A small image captioner, trained from scratch.
Model: 24-pixel images, encoder arch vit, decoder width 128, decoder norm layernorm.
Training: muon at rate 0.0016, batches of 64.
Data: trained on photos of plants and fungi (iNaturalist), 16.0 epochs.
Rows from expert 2 of block 5 of the image encoder, named by matrix and row number. Rows with one number belong to one neuron. Each number is 500 + 50 x the weight over its row's rms, rounded and kept within 0 to 999. All counts start at 0. Numbers have three digits each. After the name is the row's rms in percent of the matrix's.
# up: expert up (encoder.blocks.5.mlp.up, 32x128x256), inputs 111-147
# down: expert down (encoder.blocks.5.mlp.down, 32x256x128, transposed), outputs 111-147
up.56 107:490451567443487376437457498564502539552489520494504506554491457496468449496570485578571478513474518472490450511
down.56 108:538475514484557492537446487592529503463434453562476466535471526362551510429510516498509480572521510649508530400
up.57 110:530494462403512517530468429599405571494473557415496486384589441455407560472500462450461527459639534454574473535
down.57 102:502542518561393541480545492512486477529650471478535592473495492549539549453499451519486469468497385542464482451
up.58 105:607447473496442500500473490544467546427505431483544465550459563460485443512481469480483484525546506433490538451
down.58 103:470519501403528502522537490499502589456443514500445400520468523557431409518492452476539453518418400513538547574
up.59 099:460471559562457495416523466467560468577529471533517441480507558492496495550512517531557491539439511553553615510
down.59 096:504502466489482509587421458451645529541490544472422487491465457470557548513540503547557494489565519522510454525
up.60 108:567553522422543480552484558483531468453501561563545540479388466486526550511530534500498467508548459460542489518
down.60 114:527524388469443452471460461512432447456514483512393476548461537474485523411540535492493442544566541448452533465
up.61 100:525456571530418438354605470442477504453553394466479560511509436524510528598471472474526405547510513524408422507
down.61 107:497457590503552479424500508565549520498482510577589508467416488566389442533506472523487487565491496517497453445
up.62 106:385549486524451503529568502419555515564514505503566505576363500514530491503567499494472559540421430466537477505
down.62 101:561499536383477473543615584428487492477461425508543461543510499466533465502511543460401513495400528480547542508
up.63 103:544539432496515535562520558402530529428458427463506542486478505557477476498520508596573469440425413441509492424
down.63 103:480510577456510487533546545498431462493457596521416515498530484561550478540558502471463411519512534498453507587
up.64 093:570471522403498509506506472471551542469530453451430448578546482547525593530557554487452431535462542547535539426
down.64 091:473435459564428463538508483555541429545536515522479564495450528463497539471554469498522534551536538496555491469
up.65 092:519531575627465563474474506532495367588534436480489498509410481564512446421516508597496517480548447564514451486
down.65 087:467530548408489527495440467537495488511504583530551514506453534451538540552550502459477480449447564548428459570
up.66 093:514435440541534510530535483548510456524468504436498526581509523472534517517543437441394480585514540440427474564
down.66 087:525460561544443520431498553458420499480496557520484492453533481418523442490536515473581522424500461527460521483
up.67 096:537481444572408583582520480434429434564498551460544488409441495502484472546448594501348474529548549474479511476
down.67 099:523556580500527454469545417475472515576415488503538440484538494539467518564523520515445495441420533499504596529
up.68 098:536576496482520514552424452545575499563574428555578518513547484532606479460494492411473424526439454491426514455
down.68 106:455444509514611477426472489463492541425496493523528612416480508409541612472387512582547492464505540460471499459
up.69 103:459453440522549479518431406466515535531544556587499523406505465459532503569474497489527518493427555472496412588
down.69 101:539477551540488558512489557439485538395467470407538489445459500443562398545534488417449438509375524551466439542
up.70 092:448450530534523502493496439543528577607403442507503440483478501467455471478557479506496444527543548541410534445
down.70 097:488431479552532541457583530531609546465526551442535520530354541349523531540451494447508490401481531567537504483
up.71 101:505538488436448494564462561492537431455530569481426607498572489461488506528521535503440573482524447511567568528
down.71 099:442435527525391516455492399436489465542576520589509460509534494505503497535483423485470443519447522482513532459
up.72 104:454473416502503410491476472419517645461442547541513476498518487468532532528527451556509580561415496481501467484
down.72 106:512463553509460498488478577476516439455454526475539468465545548550482507612470492535515484535427443452455572496
up.73 096:465541463578526572522537463596520395485616511492404484507484567569443488465472464554477500457490408487488430617
down.73 096:472503437400499520514593485529558481433503485485516511498499448507466534519507502507540376459508541513402487497
up.74 100:450546484429553504430502427572526542467354498538510518603538475476523519448463505470491512413526503413567507481
down.74 104:572596542602472474545355485473546526443461512535384470545533433493580465510432508480427547530547434531468428465
up.75 105:536471547501500457501507478465559478617560458527488514517496499514392470488509528459409488496530458503574460524
down.75 102:580535587459495531431471610492441455515463509413610499467457473469461468559501507513457448500497470547417543488
up.76 105:548449498571573486491532507427476496505442559479517553447430572468534520474505449462460465449446461596431534430
down.76 103:437647470515470443393443531546517560528547443459472561417435481384483559516510555545511544495542472479502532548
up.77 093:565527500458475511543507600503485440388625581460482520554530424550548490450512458502548464502507518520471533525
down.77 097:518379553569532455468449553618504511541529544540553552556494385427481473476604489492561611483553457410473426516
up.78 110:488503550430466522481528479605619506544489474493525438486304504519559513513411466531453535486442510454439510563
down.78 108:521487305411499501520453537440469563474537506597515554437558500448489353574554431512528484595501469542424455565
up.79 099:529564528478553517481544486563483495500451577536418527494497521419524456469511432499473495536547540490532513434
down.79 104:534434479433536490523558450524534478521442530533444608499539531547430442479553578539489493487556405450452484443
up.80 099:530552511517436552492488482603493508463511527512616523501480542434458509485568457500417451435586483622517513547
down.80 099:505468440568517500410434450593521551483587519491532582480491508436556498427536551459429541462520484525502473454
up.81 098:443576606484435572440519502488559459489474565497405544418609466481505549560465450485550530467474544513557474535
down.81 092:489547554472609503514453567434592507467496464508590561463469506500489546485458464426503405529413542506483500491
up.82 097:478502508534511624479500517520457527625473526501521509448530512524436460485415547525478564529557571405526517547
down.82 094:513400525404524539498491458525423507457508462459511404483444448527488495455544478518578537484419545496547424499
up.83 102:538499547632622502637457459454457545444485469523462480416488496465487567462564484501526535520299456562507567476
down.83 107:429471529530522440473541438474512382405535447533503501566521499549555486455464558481437510410422420397465579564
up.84 091:557501489493539529522467535555463452431543461469514486559518457425491485519421476501413508477542443501563546490
down.84 093:372470500548576509409525431569564522502543472471438462551511545555456470500521527540508492475447518466517449587
up.85 104:354524518505548529524509498483521401604535543488476572436480469493519520526564497498599471470587549536531402546
down.85 103:470516570473605497472464531476552455462484494529522485575500492533470551514440473421506557466557512585444508511
up.86 094:523509492439482546516503449526433503497539480420456456448519569463455457474515488517512532441456558507446545490
down.86 101:521467513551502497558438482510551516481490544482481500545515493481454455450451553557455524488541526549439502563
up.87 110:514607504526560575443510481608443486507458531532578491400407500508409463479490450561482538487469490508453563564
down.87 108:554458500485483404463529516476471548500480520459429608532555464573454518465432572484430533455532480500495576546
up.88 106:480475520552447421438555503478515499544526490453447464530483472513493568510489514500446582445458337486477609522
down.88 111:613492599443446515477467487501486558526452477529449494467510526549439533445535540494583430447626471518533498533
up.89 095:488532513611553516434413499512508655539546511435457528473479531501537502468445465503458580574549624467521468545
down.89 099:582461469512518537466537438497523429418571515506454485569483405415499553434499513523478571527433497500462503535
up.90 102:519497537452566502537462440458498579438367420485572465452464428510509401602535490468526470500508577449610428556
down.90 094:482467535430578507536537524558477580507401553489507485446431493534523532468512478516467550505492542505481492513
up.91 111:501491521488584504428473547575516503397561532522437483473487541504523511516492522451604511413467483560577560506
down.91 114:538364550605558499502515441505479456579477515549416523497494517502471566550486466546621579362575498413507611569
up.92 098:575612499525559573496447417418621558521546626579437536497479449542519416455459486491398499475517544566501534457
down.92 094:554410553525555495426522497466400453518517504531565556470567492522432505416532450526449446548515463530441487443
up.93 108:459479446491375466464425548590569382549512491455524511468466465507423569523440516476462448574497500470430558464
down.93 110:490591521557528432488470568481508577512492512493559597513469554466546422442509531498484515414506542569543438524
up.94 109:507452520530441370460502512489496599541442431485477456491455585492472520582483507447552518444555440535625521452
down.94 117:578551497553495504538489455481454513427562484503491467482517447556439564613561646523503669506482491539444467583
up.95 092:456534418535456539481494503518560492485427329506471512484514453528541519443594509491424465562378492483544499492
down.95 096:511555512469460605458445558510596558438451477564481472409443407492534516492416567547512487529502433464485470485
up.96 087:425526472442371522503522451557528550413569476571495486513606415467548469422491449506445513659390487477466565541
down.96 085:496456501485452545587535531511468461458491536540561496519531513614553500473594519545514460531521471428533524463
up.97 098:450524503515515569464542435461548589539515505475430555509541575455552525503462434560529414550498523503409560439
down.97 099:417525462453531405536474479524538489541506477440550475499558480436521520477547413553553558549512500515622535589
up.98 099:472465466524549511414502511479472431452437537540420519564518457521494587510406515548581498525491469557546423498
down.98 101:431477527470425486449570480524500486547460523525471549397486460543436483463533573484526394395526429512434490567
up.99 093:495436467488586477541493522553498464546525475459491494575496501529495531508519476521562529522519478510488476522
down.99 097:486493516435483444538383494507516538446599540502422510536454547463531471555553496489554586484423488488457456505
up.100 094:512499491601538547552573507559423557415448493590460460557490562529490483453497458496498649435510443528532524571
down.100 094:543500459554434444545481555474473446479516541542521503473559577467475550468449413491508515475476529543478341559
up.101 097:503530499483444487522470548463559538533571546462441518569488551554548461540565440515508508458555504469462526418
down.101 098:519542417473497479546538436513514460540480468490459493450559550457598451439565517400435633502420488552485456424
up.102 093:496414589589552590479487527410474497536479526528413547540566589497477486538423538473491490520515459427501544502
down.102 096:477406514442535473413453386437510514532490475557506468481562479633543551665527420516427419519461509528435465411
up.103 104:446454470569391479512485526573481561573419460534580488489422524413606514550444492504479487577511509532619458485
down.103 094:563545423627538470430434484502539490474570510509518538486379529529494505603568465513482437515509582598483479556
up.104 094:402536457453532538468518504452587447621527479570472453535581511526544503586492457470470469549529536467594596472
down.104 096:439453438442466529534577462566526513516527494459496546540490555547545503527496507560560403487502542563557550482
up.105 103:489512505492454415562466435538497482372571412437571458536462497490519564561497501506473503521535623427533484450
down.105 104:543543361486460516500694581489435495436505478454496508562539502452492431449538496499506622552448460552446483531
up.106 099:618489449446500483486453501513487450541505522482519444464547453519480473497490396499573462429462543517496562546
down.106 096:469456493469504485504361447406460478552526463462518529533536501500561473447509521500495549536500482563516509534
up.107 095:501528551488553472452408422475554485587586476452543435503483487525491512582435440547533483435517505466533565518
down.107 101:467485510558459467554440533561481460510388546571527450619489470428469574487492585493500573508526482524513599538
up.108 098:559558532632537510543513499498541524475516548501575576541574435482476506578528480502501536559479474575452435594
down.108 096:446464552448569510456477484522512661531392545469532441491572477421552442500482571473394427499427470460544480458
up.109 098:488454469476508506502538467476488590430430518496490466476518409450519459568540489517517526540511532544502507521
down.109 098:501529478532488508430585478540513482488482491502555511364519529449474493599523493536470426451407435522455499485
up.110 108:417563423456592447423529562577404545459505474558409399491555472449421503468477508447496519501529446495567470530
down.110 104:444442460411534435506471516441487495584510454535471495581492526539525519523450448491540475538555462458421438482
up.111 110:516471509501525428426502486437504534557457605465526482478557541457600527525528430534535526495475461538539523430
down.111 109:463504457457435447518427497501468496488446410595548407484525467606480562567520450510512555607589304519473471556
up.112 108:463479447526548519489485484476526467464580427501522517550453464572488463430447526495424459511390475548378510486
down.112 109:557483453495457469455486558359389552462555554537656633434530485470479421449563495496406532516544478429442468498
up.113 094:572484463489539480396504488490452470472622459514487548523467481481512554480451509519486547604511580473541461463
down.113 103:463511407491539477541549546378440413470443513483510455487473508517497592480490513539556522605483486645466433441
up.114 081:435499400540481455477504505540455542449449421421506424575507516468478428440453465453408481485564555478460528515
down.114 081:476424487470529538532514484560563479485447490535535475637550466568490584481565613470374464455501507449510579603
up.115 093:431492498442509510652539556433465521580567370459508531548424504451429498538526541513545552529523555544518502512
down.115 094:431517505477434468585427595478434595371535447544468420479431390502464525418527506521512500561495573517514537530
up.116 102:480594536573555543543557468600449529480433599484542464458566473447577509427465565480531457536533563570488550473
down.116 106:536473493472470535471442561484476470497511431514573452505397499512528536478470492402445455551593453586513564495
up.117 106:614475462518480567447522499401523438575527525546539511521389558467423550578535525524546545452543540489513436488
down.117 103:478546563604561505500486498558493524549466482540482488541459493431585565516520510566572548480456503465473529469
up.118 093:524567492471570532455486526567423536596577457538478522465419531515447515495551446584484465532554527457460515431
down.118 087:426467552517458528508567478508539534484547479498488571543487514544526486568432527491468503471542442478546470490
up.119 101:470509523613545443607478486466581496491405445577528502604455437566432516512464469500533549514478543404550452512
down.119 101:517473490574420518516546501505531565481590419545502453578556508475556580514525415490499515524434455524515455425
up.120 104:506515524452553514441439478516589557551500560473497491494507445548570517489498584553477499519389539466488575532
down.120 098:529427483565404512493442464442426429507510478464535574533525549496528482392596449450458437425490478470579494440
up.121 097:502554494558526541455541522538476505434574510489478507612558478495526535512546572501527483538564498528548657543
down.121 093:491495522510462544499425510546519550473479535499488513544489506522489451506586478476492430443499451464476496513
up.122 102:399549493414487548532534427559587470502514562506525529475517458494510526443509489515461556402510503485587527441
down.122 105:525503475507438504521485436539619404539520514520548569457586491447469619519507501475524517470485486457391541540
up.123 111:522576567515401537452563498558572597514524505443472553501479504495482515481498519473474505465450451573559499526
down.123 099:469551469555582433497538460584476410472501525489492582417475453451540487509511487498485459364502529402514639468
up.124 097:557579544495462482647498539422511516464502532505468563534582463518615479549439488471598548436449487517471473499
down.124 102:394510472577498507553506512538458533437517550459481501527437530453464520513452506446492537506560614513566424483
up.125 099:488563490561587501474478579469431537518474606414488495457569436510580530565495473461495460567453550564549468500
down.125 100:504464535519600574526510438477454521505527479494496555455504493568500411440468540398468431504563477478560575436
up.126 095:569399471592518502555530532539455521578496399559495456490521594489484501498489441517428523445513482492494477445
down.126 108:479623571413463492503518430494394491477479516445508588499462584438472587418580527529491495465529421510504486522
up.127 098:496486483426560460608571477504440414517482360542539428617430601474526418590539530482492525469496501444499483507
down.127 102:556554531484478496562576525511497521440489562503491497528469552388554465452541501435510520446458535556433479443