config = dict(
    model='image captioner',
    train_examples=90422,
    encoder_inner_norm=False,
    decoder_head_dim=64,
    decoder_inner_norm=False,
    decoder_prefix_bidirectional=True,
    orthogonalizer='newton_schulz_5',
)
Rows from expert 19 of block 3 of the image encoder, named by matrix and row number. Rows with one number belong to one neuron. Each number is 500 + 50 x the weight over the matrix's rms, rounded and kept within 0 to 999. All counts start at 0. Numbers have three digits each.
# up: expert up (encoder.blocks.3.mlp.up, 32x128x256), inputs 0-127
# down: expert down (encoder.blocks.3.mlp.down, 32x256x128, transposed), outputs 0-127
up.101:502429521459496527489434510457506410572483509429569558594457437499482469385541429389580488525519528533539437562453508516575524493474431581475438492522463512506488362405523476500533552587557519450467562358591462509514440591489610503470402440558520468542500607454463504480492586521505502504552415516528462501519572505422480509441613494522476501495500425493415431437448416488475541465509
down.101:527415464577502509518572510482609495551527462445498531437462548489529558436489476518497470574492635445470501534526442379501412548368514468437490484441387512464503442459579473499486490442535518470505481513555521530531578485491470418634487506467603512469564580450448479579529512459563427479559543529461528565538562533587481506457492548602518524437453472501517459531558517490460562466468
up.102:431432487493495434457463505491491552440522489504466420555480560459544536541461498543548446504531441489475489547488486470525529550490451589475444451393494486505438484485481445518483415458538517460498471542586579496533506514555531434393535434545571515529489508457572444582482603498408568493460518442562524499541484479626507532484486431535453540541450438495452500447505539517521585537519
down.102:448501555464401470533557485441502354452521490445530573478542411458510516484507562408583454372492522526586584413546471451468502534540475420387486537415562531511475540554483517519513619422490482505507570457449476505442455482476448480546484496398540470561562517562509565366561491454494506454416486503449468480538507474523522521485514505543514535573512513488466520458636494502426485457465
up.103:537530530497434483481493474536525517522509480499385479431438396450449515565476589475514558426521550495480489360374477567511494509521556503468505542541440446445460467552440411493576512409570450492424493452509553469538439519487476457495406529562520453524540548468468451433500467502443589416465568485497467533494457445473454501542440609518426572468536519546450497505628475503486391550459
down.103:491382502523618516510490492514518491502474403578608478560535547483415508508442599624445504507483554509491482570545453468526560462557452644578412498423570480462538509493472528571525492456470581549513475473489533462565430524503418441476523526477435582500446412445464503485502476576495489450535552537589514542477560504448526550518578418457493514557459463427467566542466499518520472521533
up.104:449552456560559506500476463524496475500498590594444452470539593591560585513543503584476475460497516424418484489409479511495493479497477432509441482571521514511536486477382510535434475411395498455539500464555475477361499495574462495414498457556502564593414485547503498513501484539468558569522325432505448484556465487452494602453393509485509527482553444489481548434509567521526485417546
down.104:475534584528488542427407505495563531470489567523584594418641533510503469530485543463574411426495490460576526476575396550595459483551490505589516514428440545459513486559530495455530461518559477473464472563476497434498465639506472577526579499478483460512530491510474358464585534576560433498419564541583513452405577455490387409468445474490519396506587576509475526532495521539458554545616
up.105:542429434452492460488457516458537462377514501582488449407437615562506493468493424543424449455456497569563538522515564523439522515537429439418574453548482449541545485528614452582473553440576533472454530489529463454570389566453526581412517412503532541503453515485484484552504505515515447520515537527448570535448542455562502484516413486477495445562508526508502473456603523449423504433379
down.105:504449521483521525496424466553470464435515439458498512564647606525417500528452464508525460561486504558638429413533541572576554514541473547574515481465530472440429568412500579474507432533409534405496417496482459470578614481462599446499473517460452531599535558515484572554565546450523461490489443489561504499548513518510499552546535501495503510558555604622539543480391489566544438477518
up.106:528598530573625535491526571452497569445568461509520495557458557458419428482499535469444530537504454534588573572583482432514446613476525525576362378491436480465526553438491431441497571501561475490556566490500464505558404466467519503518497449499508485538432532519523492466472495464480482477310438459594650435539470404532527503411527519569480512530500429517441471586501578485464362513569
down.106:510511490579526544525539482460408487513432456521462506563447476567544458624594529411513485401459496396486579456599468450562538464473534556573556449581467498474451500602490419457461607443438524508568503527462531562579473476553423501551496565474588528493505529544506415431501491488483452415470487453514529527393449530583572465418486572505527502458445504535519434548453481460502479566475
up.107:429573494559567516467622500599564447516489513532516518443544469565499511450507515436440445470479546514428523504507478588467500555374503640536560461542430454517536555509442486522486503554521559479417428563432574468533399502433502518547444530424528621540525495481458500461553462526514464474408439460496505517407600541466455537444490567582460472494628514479541583447526468571466456535490
down.107:585445466376545535431439602517543471504524591637555468462607584569381481478465547507503461473543497495621493466488569500544521568527550527510457533514537563535501440505545529525564341499670488417645477543437480486605462614552445357472478514589494439463507521487461519500421435537456467506485586455495497493512552478500634566547615524495501542594654569527474555455458672470522545563489
up.108:552453393539471516505511575503522441441499446537515452508641556560573427552495423471555503431528512525616431527528474519445477473540541591480524592528544451427531422471582462511528486431529430567420513497507507422501453464478497557446515503603425500451630590525551543560468561548427535503575579502419508483409434487494433550574461501529555499510570579543500517518521474444490501428556
down.108:552570542597544326466471528477462551422426464458521559497439400553552483634437551517496427453504410521465435553568475556423429542460527492558484493589516481530535506496434497558502467628553473522515415462584511531546522415486547571426440498503540587471485485532554494543593479565519670507517459536583562514595436527601536455589429521529567491517482387478534445492493471471514589516477
up.109:576520489474483446475507508517411590478539514483500480527514419519480458475496401494541495500511497402534602604469465489548421468561505451511539557536380491445451460490607528430551534550488525579469466445498523445422608492492481512584429504583505452554422549497512507465465557357530501510602535435537437481513597510443499518548522456521503473484445483460496488444522478414483466511463
down.109:515423478431474557476442542517454543518479579496546545499436597490596547443510499432502394469515478444488500493419493514470495562565578393555433509479541535469429533457470517490467531557531460436493420606560543462553570512411542454561476469472461429439505477548532500441521486498535515485461581436536577494537504534413488523484484471433537607536408513540487454539531460600510531518511
up.110:485581538560540503516524484539504523472561490532528501496548447515619447496456441460458615415464492410512592472442431574570485477528477522462514530538522560447458459431478542446427500566588463438408435494473472466574419545471534506446552487523455526486420476560517540481628485519517497444506560492430549484505430524521522519432395511516425465574528447468509485511556500511553495548508
down.110:425528528491514426426543492550554480541527499541503520453436534570548542535383545443500507566567596501588505494445563411487621467448496461583443571536517507584505463547540478440473483450513571456464583517440549597584516540505466532445486513514513514444429521451443489535579461540494504465615401486462579492457590552440489502571523526493551454483481517536411493524416589536545505547431
up.111:407519578445566499506536443531515467520501482578569512551555437473501489488489471593352539538545532506502467496490573553523574518505477584486576559505544467496537459504497600530531609523420457561561553554573503578516499405392502573529485501478467469574518564482416425501492448548520444561455552483491603470533425573505545533576442481584494558527393477532406490490581495500567561402450
down.111:525590485442475562449429471556477599515379530534526464550580479480415480464542506540531477531462519439527468386508442463527627537618536495569478489381491501586459578424505472454539491522551466489543556453544438464515417474578640473471502529495530571468493617434474537450484416463502468480561475494561483542439532499481405465496495554553420569529575579495345505499408488566485507474440
up.112:483499480506470428422470444429408463466515532514581445519441448527577518530363599542477493419439406428493498608445449524557524500412478538437494492462434562530542518474467520443483499455549461464579517550507502589452563520563484503416421430624486427413596516490533535399544534554453455542523518452601527413520446525411491534437441440403487446588486498483507442510572549496567540501417
down.112:543529530583484502653499555465401594456450485508534436501549496497579523505497439517452584405581492419398584493557538472514446450510494547431461527551428504454526573482504531494445447469448458474554507543467615450538469464459461400552502515402520545475569490503514547395514362605427525561469486428470571518365417355531569542479479518503480555503464532453516536512517527640497588496514
up.113:542465512528550566476486512540511496436423518555506486462481433544482530534497440507494591568418425488498527579350447498462435588478476475504562513495511423508427541465576486489496575493410554457463436560507556525521434349460532466434551489517478537445520618427513473570581460455530499590486575563544490482548516474473484495448496475489472498443478567539494498425501456504522571529486
down.113:463422523504506443456566505518541495469502530449515481518554496500548460546508475478508479504508525458563577495562414517442592568492559534512510431446548517436517558497493565592501516407504464438523500517498466502456524452483463492433466500419568520498482423488455519468457485488509456483482505463463438410532491471416560523507384503512469523613527536534531489470621548473578532426362
up.114:568521509547512583480509498512488505481545477463453460485545499507580548524480549461419617427483475431534559431507468400537556509452548539569461500477478574481499491450557471513583471494497441514565407494339524494482422569578469448499467502441476469510456459479491554453569528456457451489355469475456507432458580494444486421543465483444473505517510486478443478457459501566476521576517
down.114:562558599526561518528500443478508492525532563556529436504489521408459442599494509478536525423496452477464496523452544563547390448547512528513513556503531543477460468494485542483580512516571475487528530523566476426515478456531430564363542511558451510499515539449473474508603421460471568501454487410428505477416457427479632539467629543460410540522418481478465492610504564513497463564467
up.115:465555471478483475487575507466504489473545571427492494421535496434466528541582634539487608456489544495432572598488422537517540521504461548445506529559451503502534469474548427503572555535480433466534459595572505459465453512515499465481560518436520554523441373552506496460537567413473468520488415563464384433451485444479507424453512474451469496520493409546565470440472577574456479542510
down.115:403551522447537541492579479494529502525489571513566533420473542492556448454518485485561459458517550571474486461584490470488444473512599526550576486509505601446491492450491527463470526434521613466433535559501552560498495527546410487581431529519504443473461537495486458502498543542455445479497454442488514596527560484547481432498560558528426490395578511537612570518559531482464471573614
up.116:500483574406549580530512656469493531527484544499513511504630549473491465466529469371391431443496504449528543363526494528448529573503511504466538494515540512516532566495407505540407570535636458611481627426494576528513558469493509472466469512453438466365527504527530463383570537490490572519481546456496351486495397535531518508498430420547478553484566551504540552443509498517421570495485
down.116:458568570545575406474506467472579487564505535534465516492425428462543443453496418451545529490568512521492601459458485431562528474506433516577517460469536505521458464606411474500484510456514520478544606486450475533448494472532444489492463462477464403485464487552579562539492461562518584449508406503427494494441510453558500482508459483462412340523449441449496441497474341378505529533544
up.117:495532455473530506547519547483569594531514508505447456561465515531469475479396484414444514437503512487559457467477524669498469522439500396554455439556481502436478603531533537465466632532562410542476514473501538484496498489461544513495602468442526538465541502385537453534543489532526433574530366501502486434524468436537520544546498439504418484537396476585534480460462448585510421490445
down.117:564578490489439537514530537482595397549422535452478512525468512502515391496422512526392439505375503570499564553417576434512516476569406498477526481433536477407541537541509561545439463501460497429463503643517523546443467502569506531529423501516487567539482445614393536563555529581493544563435494531462587517502533494448398430567512526547548511537508583476550509453494550517532475452575
up.118:516457478522511495485564422502492535550492489507508461487493393547586516481582457479527472495417479507467507560425553600464486503586521533459526507482532532575502410492506471498492479387466553518498362609492571555519434499482516500425487527502513555450611442488517532508534589504567536437455589487476558532413416514562476521539484418554477521478523536521573479503539540563440586466555
down.118:487458527484559436479485582490546533525404505552439620487494509512411445441398510471494541467496467562519573499486484484481471470566384481524425471615462410449546482541567512476443504544590426622547515480471426503448465594501520545487590480491490466513498513472541529562533572539419495386530501447469407555465499473478382440560516448400499527564580528535436506459467469550503484457474
up.119:522518523453499483472578579546421590491498503401448529598528427407462438450629594545521563486421439532474426384545515383468445484630504555553546449420464531535559544493545574417479526392448520449496475559513479569443558440553444470580455460487555470532565480506510486403548485571421451509489549488582432574409334461495457445493511519402516433462499525513555502553513519528538477515469
down.119:463543520486543594486545505597412497512543438465555506559498475475501476423521418529482573479491511538563454541540481492549498434580532464409537420473457451470629455504542480548471443428525414491490548495410491463484452562529662571493467535449425553539426442508581498517318420505540536496503484466511570476416446521521550383498525517462557460515469414442538503443366537449444470514530
up.120:548538487384417459547483463492422494504499507422465451521488486496488499575568523495479481441529522590480431391442480487389441418445523445547478562485484531580504553509440509420520452451413543505458517527533555608591659574556450495534611413577491513499445467562455578502423509427487510465437558475580393590518447461407493550560397469503536553495517429632570543624488523449591469505461
down.120:501542484546567504554401513477485449323470608626363487414494571515559540501514537621442540473468454437550474554568555480618579582509533459411542472461481459533548552503377593559544443642592499560409546519592485447536482613464464591519462450583499622520526535493469550509521486542507479423523448493599582532540546543524542484493527544478471463494400455493475508558404593438564520476492
up.121:448546498475509489457558500442472549537513574389626496571474401585534462577510521386505423483496461557507418564478530513525508516493458563477474474517422478555509433513498620425457405473474472491479411431457499603453419536446563567534494524491477551466537529418502574530534498507456522459508467465633513523469509516501512500559502530529490473548535496469521494546474526520448508460502
down.121:539478476466580518561493591484575412491486500442562453519532494518442442518475460543492473454551487631445400553502464462502539484512571492530498479560446549486604517467458526486501497531579524462492554421514449499488488529527525469448457581475490426512574600449429433519489467474491509538502483471526522462478498503494518495573530586583500532483484491504390585515507552558481501508453
up.122:422464455428449486446417509474508543556545494414400558355435513536415406394520459447443455519507477554474488476480649530510457471542548440569590482502422473450382474400551517478464467437448543485440513508538498421433442512442436489621519433406568488469569434584404483498471528511506513513522283526530491493539427441503524437475474485459503485607502420440493481513525442561519485501513
down.122:564527431578556530460558451490538483573551442481548468478453400465517414544507523505509441489426463643583485614466459496507353558538442551490438486479486490462505466492532483551548564475618497512473478480453568557417527536602568483486528458430454536485515462442499545561592427510504486580492493625445551554511488547426450407545446522475461398511429570466530472537440519447422505549532
up.123:518563570546446496543539551523519556489519435537488519553547451528438508560492517534518498525598596500451589575433442572512554587470477401550462425500469570501525461615616523454469436438542543510458525431459470468526505516439575531476458606465586480552513503496538444432536446575512489550517463608472426512507442583696517520594538407593475493499437473559438516457524452529458481510529
down.123:518491548523496489409540487593659560511571576434525480527547493448481410481434484586531472602557454583459424526516466529474657644515504594502510503468502447528445501492513515546483620534448530530441474468451472475521425498591492434497504397517560351553505503530501494449416580431501517381465451508506524522573540514480612464465581560502573493553557590486576457474609486560489483479470
up.124:408557491520589424512584437498517500528547532488459553493516446489463511533513626423486413532539408618495444498389463514499479513498466535523488471497429478513469460465548526491534554480518512539514549421428467478467547411504526493492507512519502552435539488513441503475488475518562469561530510551462492449598497462524444515404467531457463514425463537490509529462445574571538449456469
down.124:531414484501498525437438556428427473564520494548493421523523582439481527469512508515453488425475507511457538531500476460432400484406497518458453466507477481561536550466504425512495499449482534609499528563499524443461442501438482597478512491517515467565438509588471516457513511476506508442562512387463456560543542574495477490578495434501531491458492546512518508532495504460457473429541
up.125:503446467483515429460485473490453449517433542568499471524544446474473519479418458501574548464438579482576534442625572457512512532474478487468478481446575501562499467458498486518528539576522473428557548465478527493570530444464537509504555534402477513500557474524511439495549446544499461473514494590488541456560582543414434548600444542564509520545527588410555562513595534540439509490522
down.125:517465555423525477481455473502400505531569427445505506592395520507458517546478540464489414500512483522444388476469507486438411560560460435496545480564503431478509448546538523555600453476444463442553476493532421477500568504478586471504493566489414480463522503493478442528594439396498416560519444512583502432488493557515448500502449535598625291468554507566581501548530424445531471577459